From a checkpoint of a small image classifier.
Training: soap at rate 0.0025, 15700 steps, batches of 128, held-out accuracy 99%.
Data: trained on capsule endoscopy frames (Kvasir-Capsule), 42238 training examples.
Rows from block 7, named by matrix and row number. Rows with one number belong to one channel. Each number is 128 + 24 x the weight over its row's rms, rounded and kept within 0 to 255. All counts start at 0. Numbers have three digits each. After the name is the row's rms in percent of the matrix's.
# convs0: first 3x3 conv (model.blocks.7.convs.0.weight, 128x128x3x3), inputs 96-111, a 3x3 kernel for each
# convs1: second 3x3 conv (model.blocks.7.convs.1.weight, 128x128x3x3, transposed), outputs 96-111, a 3x3 kernel for each
convs0.46 091:081143132107128126105155119172117151158112116099121138138117144136139114107105124142078140062137164157102073179129134172137110118130079150154102103143152150155151099128118114149113135093089135121112130146128053141113129112129126137127109096160175167099119149133127099119118176125151121110146114127155082132159168168174160116131155138146133139178147167105118163087129131095110150107161136121104099159116138090108112117091135130122118
convs0.47 113:135137103098107158154103130129103137124107101151140158133164117110165131144110104148166134122135151046146132116120142105131136139144162161113122144130099123121128142169125111135150114085154150118135124096131124087107140107129141124082148125102158116146171132071173125080133140111110123085097112166124150111102175098131104116117183127081146169104098143161145107143139137097121162160134099071195112165109131098136185074091110140099133
convs0.48 096:114142155095138092157166178112167072152094106175142109128099122135175165165154159115163111132123141133107104183136095138087142092145159141149124116136099160125111160112137146093156103096131116127151136095194130121157131109117115109179133112102127125156116095102123095084133164116122139133099141079166124146134110127106152120140097083151130122143109107131129152128132172104135130188126101110118101124115156137140165116098108119143159
convs0.49 085:125106109097139146122121111138105116175188188117139132148145129107135166108090091070124133127147181114116197157108086192123133173136140097118107099127122158117141149131169121120091087120143161152121087100116131088090163174103102133141137131119106129137074111123160174116107139125162157111152105118096126145098141092189163131134108091125140134136100074142088140114156127149170144111171121113107093170099146136134111100131097147124161
convs0.50 104:120163116129135115087104120108129163142102143144112109106098130144121086138131115128116108137109141135098122138138138094167092121139128138161155144126128130106097135112108129118142142172116125157099139182158104148127117130219129158091169157126157136103157141125140198127083145135113111124161114104124133110124163156128154126148110172149117088132134104172122070123142095058138145146162127101174114155156128136100165124119098093124117
convs0.51 096:148119152133088204103146158129108149100089137121107170165131111134141147110157104103139136129147103105099171124119148134134123130134099131125088149133113114156161137166130132127117138118133082123112182189182157162108108135129101129115153128112129133146133100132136081135137165152125135138126173139097116120154166123190095117131162138121112106102155148170118095134121158168119133105101203108156122106125120128122144143158128138117091
convs0.52 110:149137114106135135099137131154129142117165112092153144091120151129145150189119126093134136140098105135092133135097147150167108163138131086127127134156125119146104134117133153082124165082142140114167152164089140130122148115126115127117118103124148126176116193132132110163146138121091127116135146145107154134129126171130086127122156097120155124157146141164113159134137071091121097084119152149089117144143108143099125135086117138119121
convs0.53 101:138157109124138133138117168103104140094109119086104172146183124103137106113140128148137148137111146132086160116096136097147100142134089128124123095133120093089113084097099143128085155174154133098135139116176147145169146142141123129119165105128122123139129128149128147132119147124089147116135168108151107126137088117141131124136101136102116080133171150140162101177131130145116180134139107156124075139109169092105079168175126139093152
convs0.54 119:152118169100098167130107109152145122121104141133150100149134115109134128153128125136227132126107100131095183127084098167142091121137150122099159112092144097129138112131101148126151136156130124125065154170104122136084145067155097156187143190153152102159130092151134125118109108155074131133084191110128159165129153139145180100075121140106116158140166147126172117136132139136079130071150167113196147125159112127159119164094093119099136
convs0.55 100:121115113118114124125127144158119142134143135150121115112150147116180110129118134158121110182150100115104180096174144121129129134100160117111114157127118125131146128113103104103128131104149202129183142106126118192082167177127115107139178133111143091125131146117125125146137116047102110143139178126166144205106114119120105162092119169124101115120118119122146130147105130118154101127139092149089104140117157174142102126171108135077159
convs0.56 094:083113171126135121108125155133165152094124122152134134158123115105159153121133086132069160076080154108110069138167150132148128116149154121138129129158130092137134108140099179116115146137155133128094119170085145141125131187161127124117123102115092113106101167167149133141161154130125126128136097120124147163146169154108128156133112114174120110145120152107126146121106163149125107108165122125170056123111151113092139105124132150126142
convs0.57 099:129038133150099120123104183119118183113129120119135125128156135117140114140142132123097103213128116177133103142120065126134125125127118113109118141098142130129103147119136115150141122176162115148104153121130130062108131107134120114157153096146091139129111178088096155176114160164110174154139129114132132129113167094110124144133142127138124176125172152105146113129113114123143093163099163124134084121154139136086101087126146115131091
convs0.58 125:133147141148101133128147120127134138102121148118123106117129099170151108114149139096122121061116226233177079109103132119111114174142123096147128108136144144106111120101161156116086126176122139121122114166111110108132125109158141138118122087143080164120158141082135123106101164106100135123121151135112137157197138086128111118163153112154110126148092155120089143120106133143117152118062162128174111141138104113083157137156126108149123
convs0.59 090:063098086121158130128153134123123130168107159139126118111123132151147104092134138093135079117089095090100140111077082103114112126118148147141122100133164110126078084147140122119132124145095180092134154205165110106126125154098101139132143163167098117163108125140131152169143112093110123134114128144117109129098147178158175117113087155169121130102083105135169115146163128106088152142150140123152147149141099097142105110117136139158150
convs0.60 098:123105125158123082099133161163148168123160171149139134137109171109155119086119166140114150159131100133084110136100089160086081157111103138103146135144098124151099117128101160112115130178152108137111120136125175092102147093136150125101137103107138142135131146084159129151129158138143155155123125187130121127134105080109135142125120098144120113128103117097154133132081151096103154166158114121165119150150110143110139132096147111182086
convs0.61 092:125167105107136120155115145141185141119149141111132147137120122108113111102121135118138119108135156116126117098120118152139107154136106106088134142102100132108161117118154136115103161126134135098107141155105124155169141077151146126123170127124144099103125126061150127113163107115104171133170119118134108142120123124135101124160104104132112087146105057135079159111110134109158101115135132110103114116124089107126109180138108123136115
convs0.62 105:123158082132133108115107106114133102184105100157114172181122109158152130125116151135114133125097140155146080105150117092152104114157156161105133087104138142150093115163108131160142149128134112135094109136118120118098113132132120133108101161113139137105097174122159098108124141108109098146156132106145098096107094127095127121119114163147109096122135125158093100093089150114129122147123099102164139126168130162133160099153130129146122
convs0.63 108:133137095110110147136125150102117114152142170141120138139106138122154125145160129135109106139111134112129181127164164155129105084093158162144154123133149134116123129127132144115131074131117138089128144089106109111126162135120121148102124129085104081102132159133136150146138154109125190116142118113152104107126128131150165161128113133163131097117127110133098095131094134111147141148182111122118151137168117127146188051106110137109137
convs0.64 094:102143108105120139125142153165112138104147146154166152142113119100148149142136171129133128152120131135117139131136151128163112163142133156135137103148147144118155160102105136148129098146153102107181116117125096180113120153147126145133116101085135143098134083098111125165129133096127097135096139144163133132131146177149093128124141119130110125140110120104141114115114146153144106095108082165106112123080167119142087138125118121134161
convs0.65 098:158122143085095109120128144155152114116141156116101104104121113125107116123143127134109110172133150123147167120107151090102131153156157133130145159143133158114191148108157124135115116086128140141108134100135114140187159115127093133106123127126144128082122101140138123107170085121154118105141097085154126142099094133113088092119131129129123128128121118121144111084128125107136078119138100118131139141158118082124127100154155146135106
convs0.66 097:168135157159165150123076126136120159149112163113144129147156128131094116130117141166149113126122097084134115112136129141122121157103127110113096144095125134114117121089154171102135125134145141093096145169154126131124114101151134114102105143063139161124132100113137174154108145131135137107139186162134160123127175162155136155126129115128141145090115112107145120128104139128146156113117117121105124152127116118129088114160186147173145
convs0.67 090:115096112154147144113155171135153106177164153152101179117136123177143057139130130156126162141124167165146087112117142143124136089141117117114136119122128124128134117120103160102141081133110137138173094116137125130179124119094096163121144146095154098124158123148093126128135110093102107115143123129164144134169138144166147129110123113101116099117134074116108130124159115115172179130099103136136145099118127119127135118092099132127096
convs1.46 089:135137078090142146115132141116170114136106103115104117094130125135110139131134121140128156074115172102173114136126135149159090147154169133140117092118120111083061100155103099130117112146104131121102103116083105131177129173108076137124083114094121176140144147202093112105154158083158164127132122182138113122131086112155152150101093144125076139133132165124197128088154105091126105135168147173119161097103116104140156120185127158120148
convs1.47 110:130117140126132113116082155122134108123138122115160088130111095081120086157104122129137196141124183168095152117105106131124141138099134149101155145096108114121122098155117111142161167054174109156139080144126148163119118142093116121118107108114146144133158146098127118135125148126084129132134157099157143134141109095130132115132128112120144144140118155137165110109138122132148073127137108111083188102128115107164093106158139116095195
convs1.48 099:120137128134137134091104109155081139113181107070124126129133104126117111153123080133112103118099151130130120121087144104092137115089097124124094127139121141136117151158100160090124139127139130136148102101121110133122142138138112132111134116160170145133153106112115120084141126135134106194078130139106149159131143112129163047108191103129134110171167112106145180107125176105145104110153115132104191135144068139124112131151128128160107
convs1.49 084:132127085118086133146109119141117093092077064147162164114124116126148137126114122140139121149148142135144140117132156155132111174181162115135146104125120101153139143093145127126138122135094108111098155146131121152129110130142109076096139131124099093101137116127138145099111100116124128163105096132124159179133108160100133126106102105151160145100093096134108134107128115184197166143130098110143161123141146106132107111104125112148165
convs1.50 105:151107137135137134120106114162166121175127108129171110148097109138146120086116130148164137122117129153132098119102107122084154105156067094140114128141097148137152130167105138103152114171119153132160128103129150100095156092138130111168109139101143104149109111098130106156147143123111126135121083123211099112123105110101142110126131158116131134129103090139156199116105126141125133111146138155145168138167153145122105164110165114139155
convs1.51 097:088129126079136148134146102101122122093098162121092156119114112110123115115114087088126098110113084125112143115116111097098141150131128139133146179119121177100126079174121185143115112114103146118111157131078112112151113158125093107124102101094098122104183099105134117135130132118117160121125139125105127160123138162096120151093112177125145103177130146168131109104152091139123079148170134138111105101133105133156118145112147146141160
convs1.52 110:129146128157078130131134122087145132115070126095116135094107066145125108116100144126143150093138083149134118124190113150165155139142151141110106115116121120143137170117087145154132139110142121159090169125090128157135126098114159140103126129108127191106106110181120114115138127135156126123147113125137194073086160142108105163134114129104123083093171116195089181110133125117142157153097133153161128095141161117125129122151112105167107
convs1.53 099:129107118152151083081130097105109117094153128127145114109131145122155140106118131129124155122164127121118108108117129126107125149146097132142157100064092130124146145090086137108106185187133113132135118181106133115151098111126118173101075122092105152078135131103097135133147125132134105125137121150117163123120139122122142083105092131132116139131148093116133111118135070149115155090119113154167084153148126095139129178159078084135109
convs1.54 117:148124154156131146125128114110192094124152108151105137099121143143113170161104115101140154144116159161096137140105104116123093129134118108102122134107141120138133105116150121135148137153156089128164183087162136131163151088174112141165108185127144137153144121135108119116105093208120107129121153152088076135128100134126143186144072121128152150078158124162171114138096087127105141122094110096097129142159154133132128153142098115167096
convs1.55 097:135157136144124135166134155124106159105109141097174121121124109068093124071119143070109144137115127175110112110152164140159126137140162095122126137138136165125152093158118072103143144170140166113177125145136109152120096113110132151150132129080100148108129178143121129155170095151148130111130145167133176100130105155137150117156154147146141090135145137105101091093174121135118141169099140131148119114135129086146110129148108143123158
convs1.56 091:154138137129147077099132103106137114105127123111121122165117128154114109142113155121115107117157135107117178158162133124164154130108176160138125126083110098142109110123113135119098121167120110136107173114108149077118101144127128177064088096143146132117108107132095106149094157097151103103111171150135194186115110150110122143139129129129075137120156142106133110122112163184101138105127111119104113120128125089151084092113122116116125
convs1.57 099:158111174139095122119122146147132108168154108085109094143114125136126122125076075177159102117098114109119118109116135084122126090119095109110108098121109126082129097118139113114142129146086127134096141114132140107115131110111130111173116133158127119151123140090121138131079169165125098160139128098128095123154147115166169115142087077135141142131106107141153073162137127132126128146162099148139098139120110158149123080134141102071133
convs1.58 124:120141129125124124154144112163100131147138119126113138150134116120113121097109116138131127032173159113140182125155128131104151127125088134101106112114159124161128156089088144132148082157124129156105141097116117099111110110088134090136141143121122135142140089111106110146106098129125147112121127114131144134157107086102119136099142113158102136100134103120119116123119106105158131132080156177092136143159160171108169138133153109191153
convs1.59 095:113127084107108118107147158116112123105105110096100130126145133125146139125134125155101103168153146109088134107135117130101116128117126127143104122146153116138150140114149120126130123148083144131090136100091120108102145118092106135125121141143139134155128148111110147123140133176124136128123126077169137130175132130102129129141136133162133135101135076134113127162105125154111143109138100102086116141142158128132118139104106146107133
convs1.60 101:121155157179110081120115111097114152096121130105098128127170112148115110124121163102170145160131132109115169141087098154108101116140129112096168147131079154148094119074145139109125096149100116097095122163136114112189127136102125162065161090165156100187154170124126081171163107108128179116156140152137136095140150104132134141132127132148143127152134115088133148089114148098101111115110140136089102121092093135139122090152098139115126
convs1.61 091:135135128120164144127157157128113116088108150099109139115134149137099153146155154169141112063116176120120118143141095173105100126169108086121104128162123101187134144117131126129130164135119131129180124112126098157123068114097155123106105132113108138101137147077128085115151134110129091134123089095096127156083134159112139085135161142122147125131147122136135138133121176140155148155118116172161110126161133135104121152131122088117086
convs1.62 107:083126121125118128128134112125141140122156142164118158118157138130100146106105095125143141109161101151141163138138120134098105155107128113103159116121127133144137117064128122115121092110131172127087138136138172156103125121132105154124149121129073139136162130100144123103081084129099126147157126134151112151120127132129128115093122130108121152132143107091121158087122141105123108133144170112117164115140139146151146130136138102137142
convs1.63 110:109132111130154138126141108132107143145136092125152133089148138111103089105123140103113140156130134127151148097098117114120125155128119136139105113135112096122110133164122171071092145114136126129160143085098142148094125144141110116115143134130169113119073110145100145142160134151122071128149093112098141121108190106132125131126118111123143132114135099094133136130150152152125149101100128109115144153089120078184137163144146094165141
convs1.64 096:122129119134137144154091153112114113134147126077117144124128130119107124171113102140143122108156117113083102162131123143136148109159162120132141133062151126122094084113124147097139104110110156069096126121092071129130148120169146129135108105138087124135090172091125104100109154160141162156134151115149132150133116124087092088105108102126118129152121136146121126080148137146113103070147148137150105121108118121137135159186101136149153
convs1.65 099:131120184153157170132166125155130122143144150122110088106116128124114105104118139154137134115137127139133082119100118094134108147130118092146150175151138169134126131112111168124156105103139159089115126135189129084097120150154113099115165141153103122119135124132137091144131121104123119133129135122144162141130126129145170105120103134140168120126106097144132105131118162107155168155118136119150159136119142147171171150133139114104161
convs1.66 096:107173147104069141105110135103126164136122108125107161125161126132123136121156158142096151131151159148078108131144090149134107133136130115127107146124113180154141112101181095117074103114116098119140145097098094132129125097131150127166117165088116163147136148119116120130112117164145091149104169140116125118143152161099086165172144143167109112095170145135100112103162147163142137133157130149149114156136140128151118101115120099133086
convs1.67 091:083093152175126098152120139133128154101077105146116146117106118150144165121164132113133126115143089052120101145131123143155117170122105124116087149159153147145072138168100120155093146097145082152130136112172147153156147099151131106135166106124146115166128130100149143115131158136133142169133124120121156130103159116105126147134120132114158173114101116064153125142163113114153098117090147115106137095118102129124124157153128103107086