config.toml
image_size = 32
crop_scale_min = 0.5
num_classes = 11
hidden_act = "relu"
depths = [4, 4, 4]
kernel_size = 3
residual_init = "scaled_by_depth"
optimizer = "soap"
adamw_lr_other_params = 0.00086
max_steps = 15700
batch_size = 128
Rows from block 7 of a small image classifier, named by matrix and row number. Rows with one number belong to one channel. Each number is 200 + 40 x the weight over its row's rms, rounded and kept within 0 to 999. All counts start at 0. After the name is the row's rms in percent of the matrix's.
After each channel's rows are labels from the 100 images, of 14976, where the channel reaches its highest value: "colour at peak" is the nearest of a few named colours to the mean colour under the peak; "responds to" is what is common among them. Only what is clearly more common there than usual is listed. The data: capsule endoscopy frames (Kvasir-Capsule). In brackets: how many of the 100, against the usual share in percent.
# convs0: first 3x3 conv (model.blocks.7.convs.0.weight, 128x128x3x3, each kernel summed), inputs 0-127
# convs1: second 3x3 conv (model.blocks.7.convs.1.weight, 128x128x3x3, transposed, each kernel summed), outputs 0-127

convs0.39,109,285,188,277,230,192,138,200,166,231,198,204,192,229,250,199,252,162,213,215,223,218,230,154,253,194,273,181,178,227,211,254,245,241,278,159,139,154,257,219,175,155,179,127,135,152,239,193,203,187,154,134,206,113,189,182,212,147,208,166,276,183,143,138,182,174,171,185,257,158,193,197,232,178,180,172,250,181,201,212,168,265,261,250,182,192,213,184,206,219,168,269,298,178,201,167,189,216,141,134,234,231,204,222,271,212,139,226,183,245,254,211,208,189,312,147,187,203,193,184,200,166,229,154,226,175,194,186,182
convs1.39,099,207,222,190,177,207,219,221,201,204,197,246,222,220,205,168,224,181,162,149,152,167,219,247,198,266,180,227,193,237,123,263,210,269,188,250,188,173,180,196,174,162,94,204,162,209,269,226,241,112,191,237,195,251,219,244,224,220,203,224,278,210,176,161,227,202,179,119,158,168,271,172,167,200,155,150,259,203,168,278,232,223,220,169,189,210,182,205,225,154,204,244,166,197,232,239,242,255,191,221,141,238,205,175,170,169,209,213,128,194,212,199,121,184,127,163,226,185,190,107,183,187,226,119,226,221,171,342,168
colour at peak: yellow (45 vs 0.2)
responds to: finding: ileocecal valve (32 vs 8.8)

convs0.98,097,167,241,166,289,238,233,267,149,198,151,190,178,213,286,191,266,156,181,208,181,244,163,197,231,227,219,167,122,241,181,173,199,161,232,234,187,159,151,198,222,187,198,111,201,167,167,211,170,300,224,188,143,285,171,207,199,195,226,196,203,218,177,223,249,215,191,237,154,152,133,185,262,225,125,117,202,216,130,167,227,229,209,137,185,290,188,208,297,209,219,157,151,169,180,142,228,188,159,187,232,188,216,177,169,232,174,127,211,161,200,203,196,177,148,262,208,172,259,149,189,207,174,126,178,166,194,216,215
convs1.98,102,225,245,241,163,216,239,274,187,191,174,211,244,210,199,242,155,164,217,179,178,159,228,164,281,187,213,147,163,154,165,200,255,189,196,174,223,238,201,142,220,177,182,203,249,113,216,256,247,145,148,85,223,234,148,171,150,219,163,183,181,252,145,159,158,144,149,218,259,215,189,213,208,285,276,265,153,230,207,204,217,242,204,249,228,201,227,194,275,260,222,197,177,181,245,170,167,235,198,205,184,192,150,266,156,255,235,179,215,224,219,187,177,152,209,181,150,185,294,158,218,228,172,227,160,129,269,162,170
colour at peak: orange (44 vs 13.6)
responds to: finding: ulcer (48 vs 1.6)

convs0.51,106,256,144,138,241,235,204,299,175,220,238,214,193,279,224,173,191,224,217,110,203,192,182,267,212,188,167,249,180,188,207,215,233,204,211,237,248,197,201,192,178,143,97,260,165,155,258,150,252,225,121,228,186,218,235,256,176,187,254,221,177,204,219,253,158,226,191,193,267,220,192,140,157,160,277,207,264,266,166,196,221,234,174,232,239,155,232,102,195,203,159,212,232,161,215,164,155,251,180,224,189,196,210,224,274,178,187,271,213,211,233,197,209,185,187,160,195,198,284,197,207,223,303,161,176,228,157,185,213
convs1.51,110,250,174,186,104,260,151,233,184,185,202,199,169,262,180,168,236,209,163,147,116,205,222,129,140,174,214,301,210,209,207,219,142,187,171,140,271,212,214,192,224,172,103,193,229,139,206,224,138,223,185,156,263,193,237,196,175,156,178,205,255,191,164,100,223,178,225,203,210,226,187,191,232,166,203,170,157,184,211,179,254,185,253,102,249,184,130,213,214,236,164,214,248,214,198,175,190,169,160,131,126,169,242,197,183,135,173,207,215,227,172,196,252,227,222,210,150,183,224,234,166,119,258,147,244,190,233,194,212
colour at peak: yellow (55 vs 0.2)
responds to: finding: foreign body (45 vs 1.6)

convs0.36,118,180,285,150,138,216,213,192,198,180,211,226,145,162,145,239,152,143,222,224,205,229,173,200,227,224,205,219,187,136,220,172,230,185,257,178,213,129,231,187,174,224,211,224,197,185,230,174,317,249,255,113,147,180,216,243,226,204,243,200,236,224,209,234,195,206,226,183,200,179,235,199,148,213,234,166,194,222,132,95,162,225,103,173,203,143,169,302,205,152,320,189,146,249,185,190,248,202,180,179,176,203,192,212,267,193,237,188,264,162,193,200,237,189,191,181,235,169,122,152,176,143,227,221,216,209,164,138,189
convs1.36,119,216,200,223,195,242,128,215,108,182,201,237,210,218,156,261,171,180,291,202,220,206,140,184,136,213,274,239,245,230,114,172,215,177,163,173,128,197,226,152,201,230,193,152,237,135,194,197,181,223,159,175,196,225,231,219,157,229,231,182,210,192,171,282,201,285,253,270,154,234,186,344,176,214,201,220,199,117,204,255,176,212,192,212,200,221,187,151,164,173,234,148,222,257,210,221,191,196,186,257,174,187,140,192,227,253,209,205,283,184,216,200,213,229,179,209,224,219,206,215,141,149,137,222,222,237,217,122,151
colour at peak: black (90 vs 5.4)
responds to: finding: ileocecal valve (48 vs 8.8)

convs0.89,099,245,247,239,216,174,315,194,276,185,140,240,220,193,166,247,268,115,256,152,183,216,166,227,236,278,211,241,236,247,192,152,189,253,232,162,172,184,200,179,233,211,209,280,173,160,212,193,173,219,163,194,227,140,152,217,181,214,179,171,223,119,144,197,149,252,158,173,198,243,233,212,153,214,267,193,179,138,194,168,200,247,260,137,176,158,246,221,147,97,231,208,190,228,237,174,213,216,231,196,239,176,196,102,269,152,217,132,199,237,205,184,204,213,249,215,139,205,163,226,148,203,202,156,209,175,205,210,210
convs1.89,092,260,198,189,229,230,174,226,159,156,170,208,171,188,170,239,190,155,242,290,302,204,197,252,194,236,173,181,239,234,242,182,214,302,190,212,198,206,178,154,171,219,151,238,244,189,151,197,192,156,246,223,177,234,259,206,200,204,183,293,214,126,246,217,86,149,234,215,244,251,204,226,105,179,251,118,156,225,119,227,206,222,222,224,191,153,197,188,162,148,206,174,175,186,169,201,215,254,151,203,235,175,226,163,245,222,197,179,185,177,245,187,227,189,218,193,131,208,251,192,262,213,204,128,275,241,151,219,250
colour at peak: orange (33 vs 13.6)
responds to: finding: foreign body (25 vs 1.6)

convs0.50,101,189,201,214,179,174,164,187,235,149,171,123,208,175,232,157,158,226,179,194,124,138,190,202,240,244,210,191,191,247,167,187,233,197,225,182,167,192,201,91,259,209,251,229,217,174,235,190,226,162,229,169,203,257,226,199,252,207,157,214,107,144,152,226,187,185,202,207,157,195,226,220,223,174,196,262,192,185,161,165,162,238,221,235,191,144,190,228,193,192,249,335,220,194,104,125,170,163,200,151,167,202,220,213,250,284,277,163,239,201,149,266,156,255,202,187,183,136,146,286,136,227,146,205,210,192,209,198,179
convs1.50,097,208,162,224,155,119,217,274,167,210,159,206,256,220,245,184,141,128,224,216,193,182,262,195,177,173,183,221,188,208,206,252,198,183,225,208,182,202,249,178,173,262,205,215,232,193,230,261,172,124,195,307,218,246,110,232,209,220,142,207,177,246,188,234,153,157,178,260,168,277,133,162,202,231,243,181,192,215,144,282,194,235,171,177,164,191,181,153,181,177,202,161,134,194,199,194,285,193,269,163,228,120,200,226,200,195,173,176,178,179,253,300,240,186,201,238,158,138,173,231,235,264,238,207,234,273,173,185,192
colour at peak: orange (52 vs 13.6)
responds to: finding: reduced mucosal view (29 vs 6.2); finding: lymphangiectasia (26 vs 1.3)

convs0.111,094,324,235,186,208,199,165,171,171,217,166,197,188,212,174,224,215,161,162,189,214,255,172,203,203,149,154,172,166,89,195,195,208,248,206,212,290,233,238,249,256,151,194,122,256,225,188,236,165,200,215,203,239,173,206,262,200,149,180,148,164,249,125,257,269,199,207,225,231,245,210,210,164,194,282,214,206,167,203,184,216,249,184,250,167,144,160,185,261,228,162,224,253,205,240,192,105,221,166,183,244,205,222,153,235,191,281,198,210,171,184,153,244,169,227,287,143,191,191,187,207,250,141,148,195,226,248,187,256
convs1.111,102,258,234,208,210,158,120,213,248,219,198,236,193,170,176,221,231,257,158,182,329,236,203,249,221,166,208,181,180,225,265,126,206,156,213,223,198,254,191,241,251,251,217,168,186,206,239,131,186,203,175,248,202,127,190,245,222,116,166,260,173,187,196,80,154,162,211,183,197,230,190,180,181,212,214,192,227,195,242,208,239,183,160,204,249,207,198,167,123,271,235,160,135,179,175,250,235,128,249,176,198,188,118,127,199,226,247,194,112,194,231,223,195,178,225,201,217,99,185,214,180,250,199,189,225,181,196,189,228
colour at peak: black (65 vs 5.4)
responds to: finding: ileocecal valve (32 vs 8.8)

convs0.18,101,163,114,216,233,172,183,84,171,182,245,205,196,186,184,220,216,193,174,130,159,196,297,198,240,140,172,218,144,213,206,161,243,228,200,153,169,220,172,196,295,153,213,170,228,183,201,188,263,126,236,172,242,150,208,263,254,209,186,224,209,179,112,165,234,162,266,222,264,247,235,223,181,180,108,212,251,203,199,211,252,187,232,200,198,155,177,238,157,229,179,230,166,173,159,240,202,300,241,166,226,220,200,154,210,180,230,172,212,208,163,209,276,249,254,294,166,183,179,189,185,163,225,183,157,229,235,173,176
convs1.18,100,151,157,207,233,268,187,244,215,238,185,178,195,163,190,171,220,221,152,226,205,157,167,244,174,220,114,290,135,389,240,210,181,240,153,171,199,237,211,217,158,177,211,167,210,175,201,171,168,198,206,172,238,190,240,212,164,164,197,112,247,190,160,159,171,197,234,211,159,201,209,172,127,168,229,298,146,254,204,220,148,98,169,209,194,198,220,194,163,158,218,221,192,189,162,166,146,209,159,229,230,236,212,198,196,161,192,169,195,220,222,227,155,178,238,119,198,239,148,172,239,225,245,185,223,196,183,122,222
colour at peak: yellow (31 vs 0.2)
responds to: finding: foreign body (44 vs 1.6)

convs0.109,101,200,221,171,219,262,171,229,178,221,260,176,184,209,170,186,245,157,191,211,184,188,219,265,147,149,214,197,237,143,191,188,164,203,146,188,206,227,213,198,189,135,211,203,186,191,177,191,191,242,170,253,219,162,142,185,162,171,160,309,187,236,189,260,164,206,183,183,159,183,232,150,235,155,253,256,281,209,137,129,141,252,133,197,233,151,192,216,212,202,247,231,207,216,163,183,162,189,189,231,163,155,149,283,222,199,174,286,205,206,218,93,186,278,218,133,175,250,208,235,107,246,233,120,182,131,169,205,228
convs1.109,101,265,194,156,232,167,204,185,145,263,216,236,192,250,180,182,196,258,128,219,196,266,162,152,192,259,189,237,216,233,257,255,192,143,186,202,205,230,182,183,181,275,143,210,201,285,196,219,163,182,222,183,150,222,188,217,217,154,208,156,260,214,204,152,233,166,187,222,225,173,206,147,275,209,236,218,260,164,226,208,266,209,199,306,209,211,228,235,224,257,174,191,230,181,184,172,155,209,165,205,208,236,190,223,254,120,277,206,144,268,102,172,123,235,257,197,235,256,219,191,170,261,222,157,249,194,156,270,165
colour at peak: yellow (41 vs 0.2); grey (25 vs 9.4)
responds to: finding: foreign body (33 vs 1.6); finding: ileocecal valve (32 vs 8.8)

convs0.85,103,129,195,282,191,214,200,208,166,208,216,125,279,180,252,180,256,180,203,130,296,135,231,241,205,169,273,213,175,232,155,251,171,246,143,194,208,163,190,157,219,253,150,151,176,237,198,166,267,233,165,232,215,170,234,246,184,159,190,243,207,202,202,152,200,187,170,168,233,232,147,146,181,189,171,171,198,269,188,177,183,191,151,164,186,203,183,182,228,210,282,249,211,254,206,129,233,103,178,297,196,255,215,257,228,249,193,196,179,274,194,203,114,196,191,200,141,259,219,174,185,211,180,197,234,257,178,242,206
convs1.85,092,181,141,213,205,224,201,211,207,250,224,210,215,190,132,204,237,133,236,239,175,164,251,135,228,253,168,214,224,277,184,204,246,246,252,182,142,187,180,195,235,197,249,244,251,141,189,213,138,154,265,212,197,191,145,133,205,271,182,238,170,174,122,175,224,212,232,115,190,266,172,247,209,207,217,211,134,249,193,234,265,189,206,170,201,181,185,109,199,140,108,204,145,211,125,157,132,223,199,201,166,271,224,222,173,161,217,263,175,182,204,212,218,210,167,152,183,145,266,162,256,194,221,229,230,172,266,177,166
colour at peak: orange (43 vs 13.6)
responds to: finding: ileocecal valve (43 vs 8.8)

convs0.53,101,196,203,168,167,157,225,195,154,143,270,259,243,203,174,188,198,203,231,213,264,248,244,243,192,259,162,187,252,218,202,179,177,169,208,258,212,190,192,136,186,172,223,215,184,252,197,215,255,194,215,189,121,162,164,156,164,186,190,210,110,245,168,176,197,299,170,161,258,165,132,233,220,192,175,142,145,208,224,168,162,218,251,191,239,183,249,183,210,135,148,222,247,256,238,238,142,239,131,216,230,147,124,181,259,226,226,200,184,185,273,201,187,149,225,87,160,247,274,160,212,233,224,179,194,144,250,211,206
convs1.53,095,239,183,162,119,223,208,202,180,156,195,177,145,144,133,194,165,141,154,179,179,181,182,267,139,168,208,199,159,192,223,203,188,187,92,197,235,226,164,142,206,173,154,295,263,170,212,211,184,191,183,198,182,233,233,160,207,225,152,128,231,194,244,110,235,205,261,114,218,239,150,196,220,258,153,215,217,272,158,249,273,194,212,140,197,205,223,209,175,203,221,252,253,184,102,151,189,141,166,203,209,173,164,213,217,122,152,214,188,164,171,201,174,207,300,185,192,219,166,152,160,181,223,251,184,159,198,207,200
colour at peak: black (94 vs 5.4)
responds to: finding: ileocecal valve (38 vs 8.8)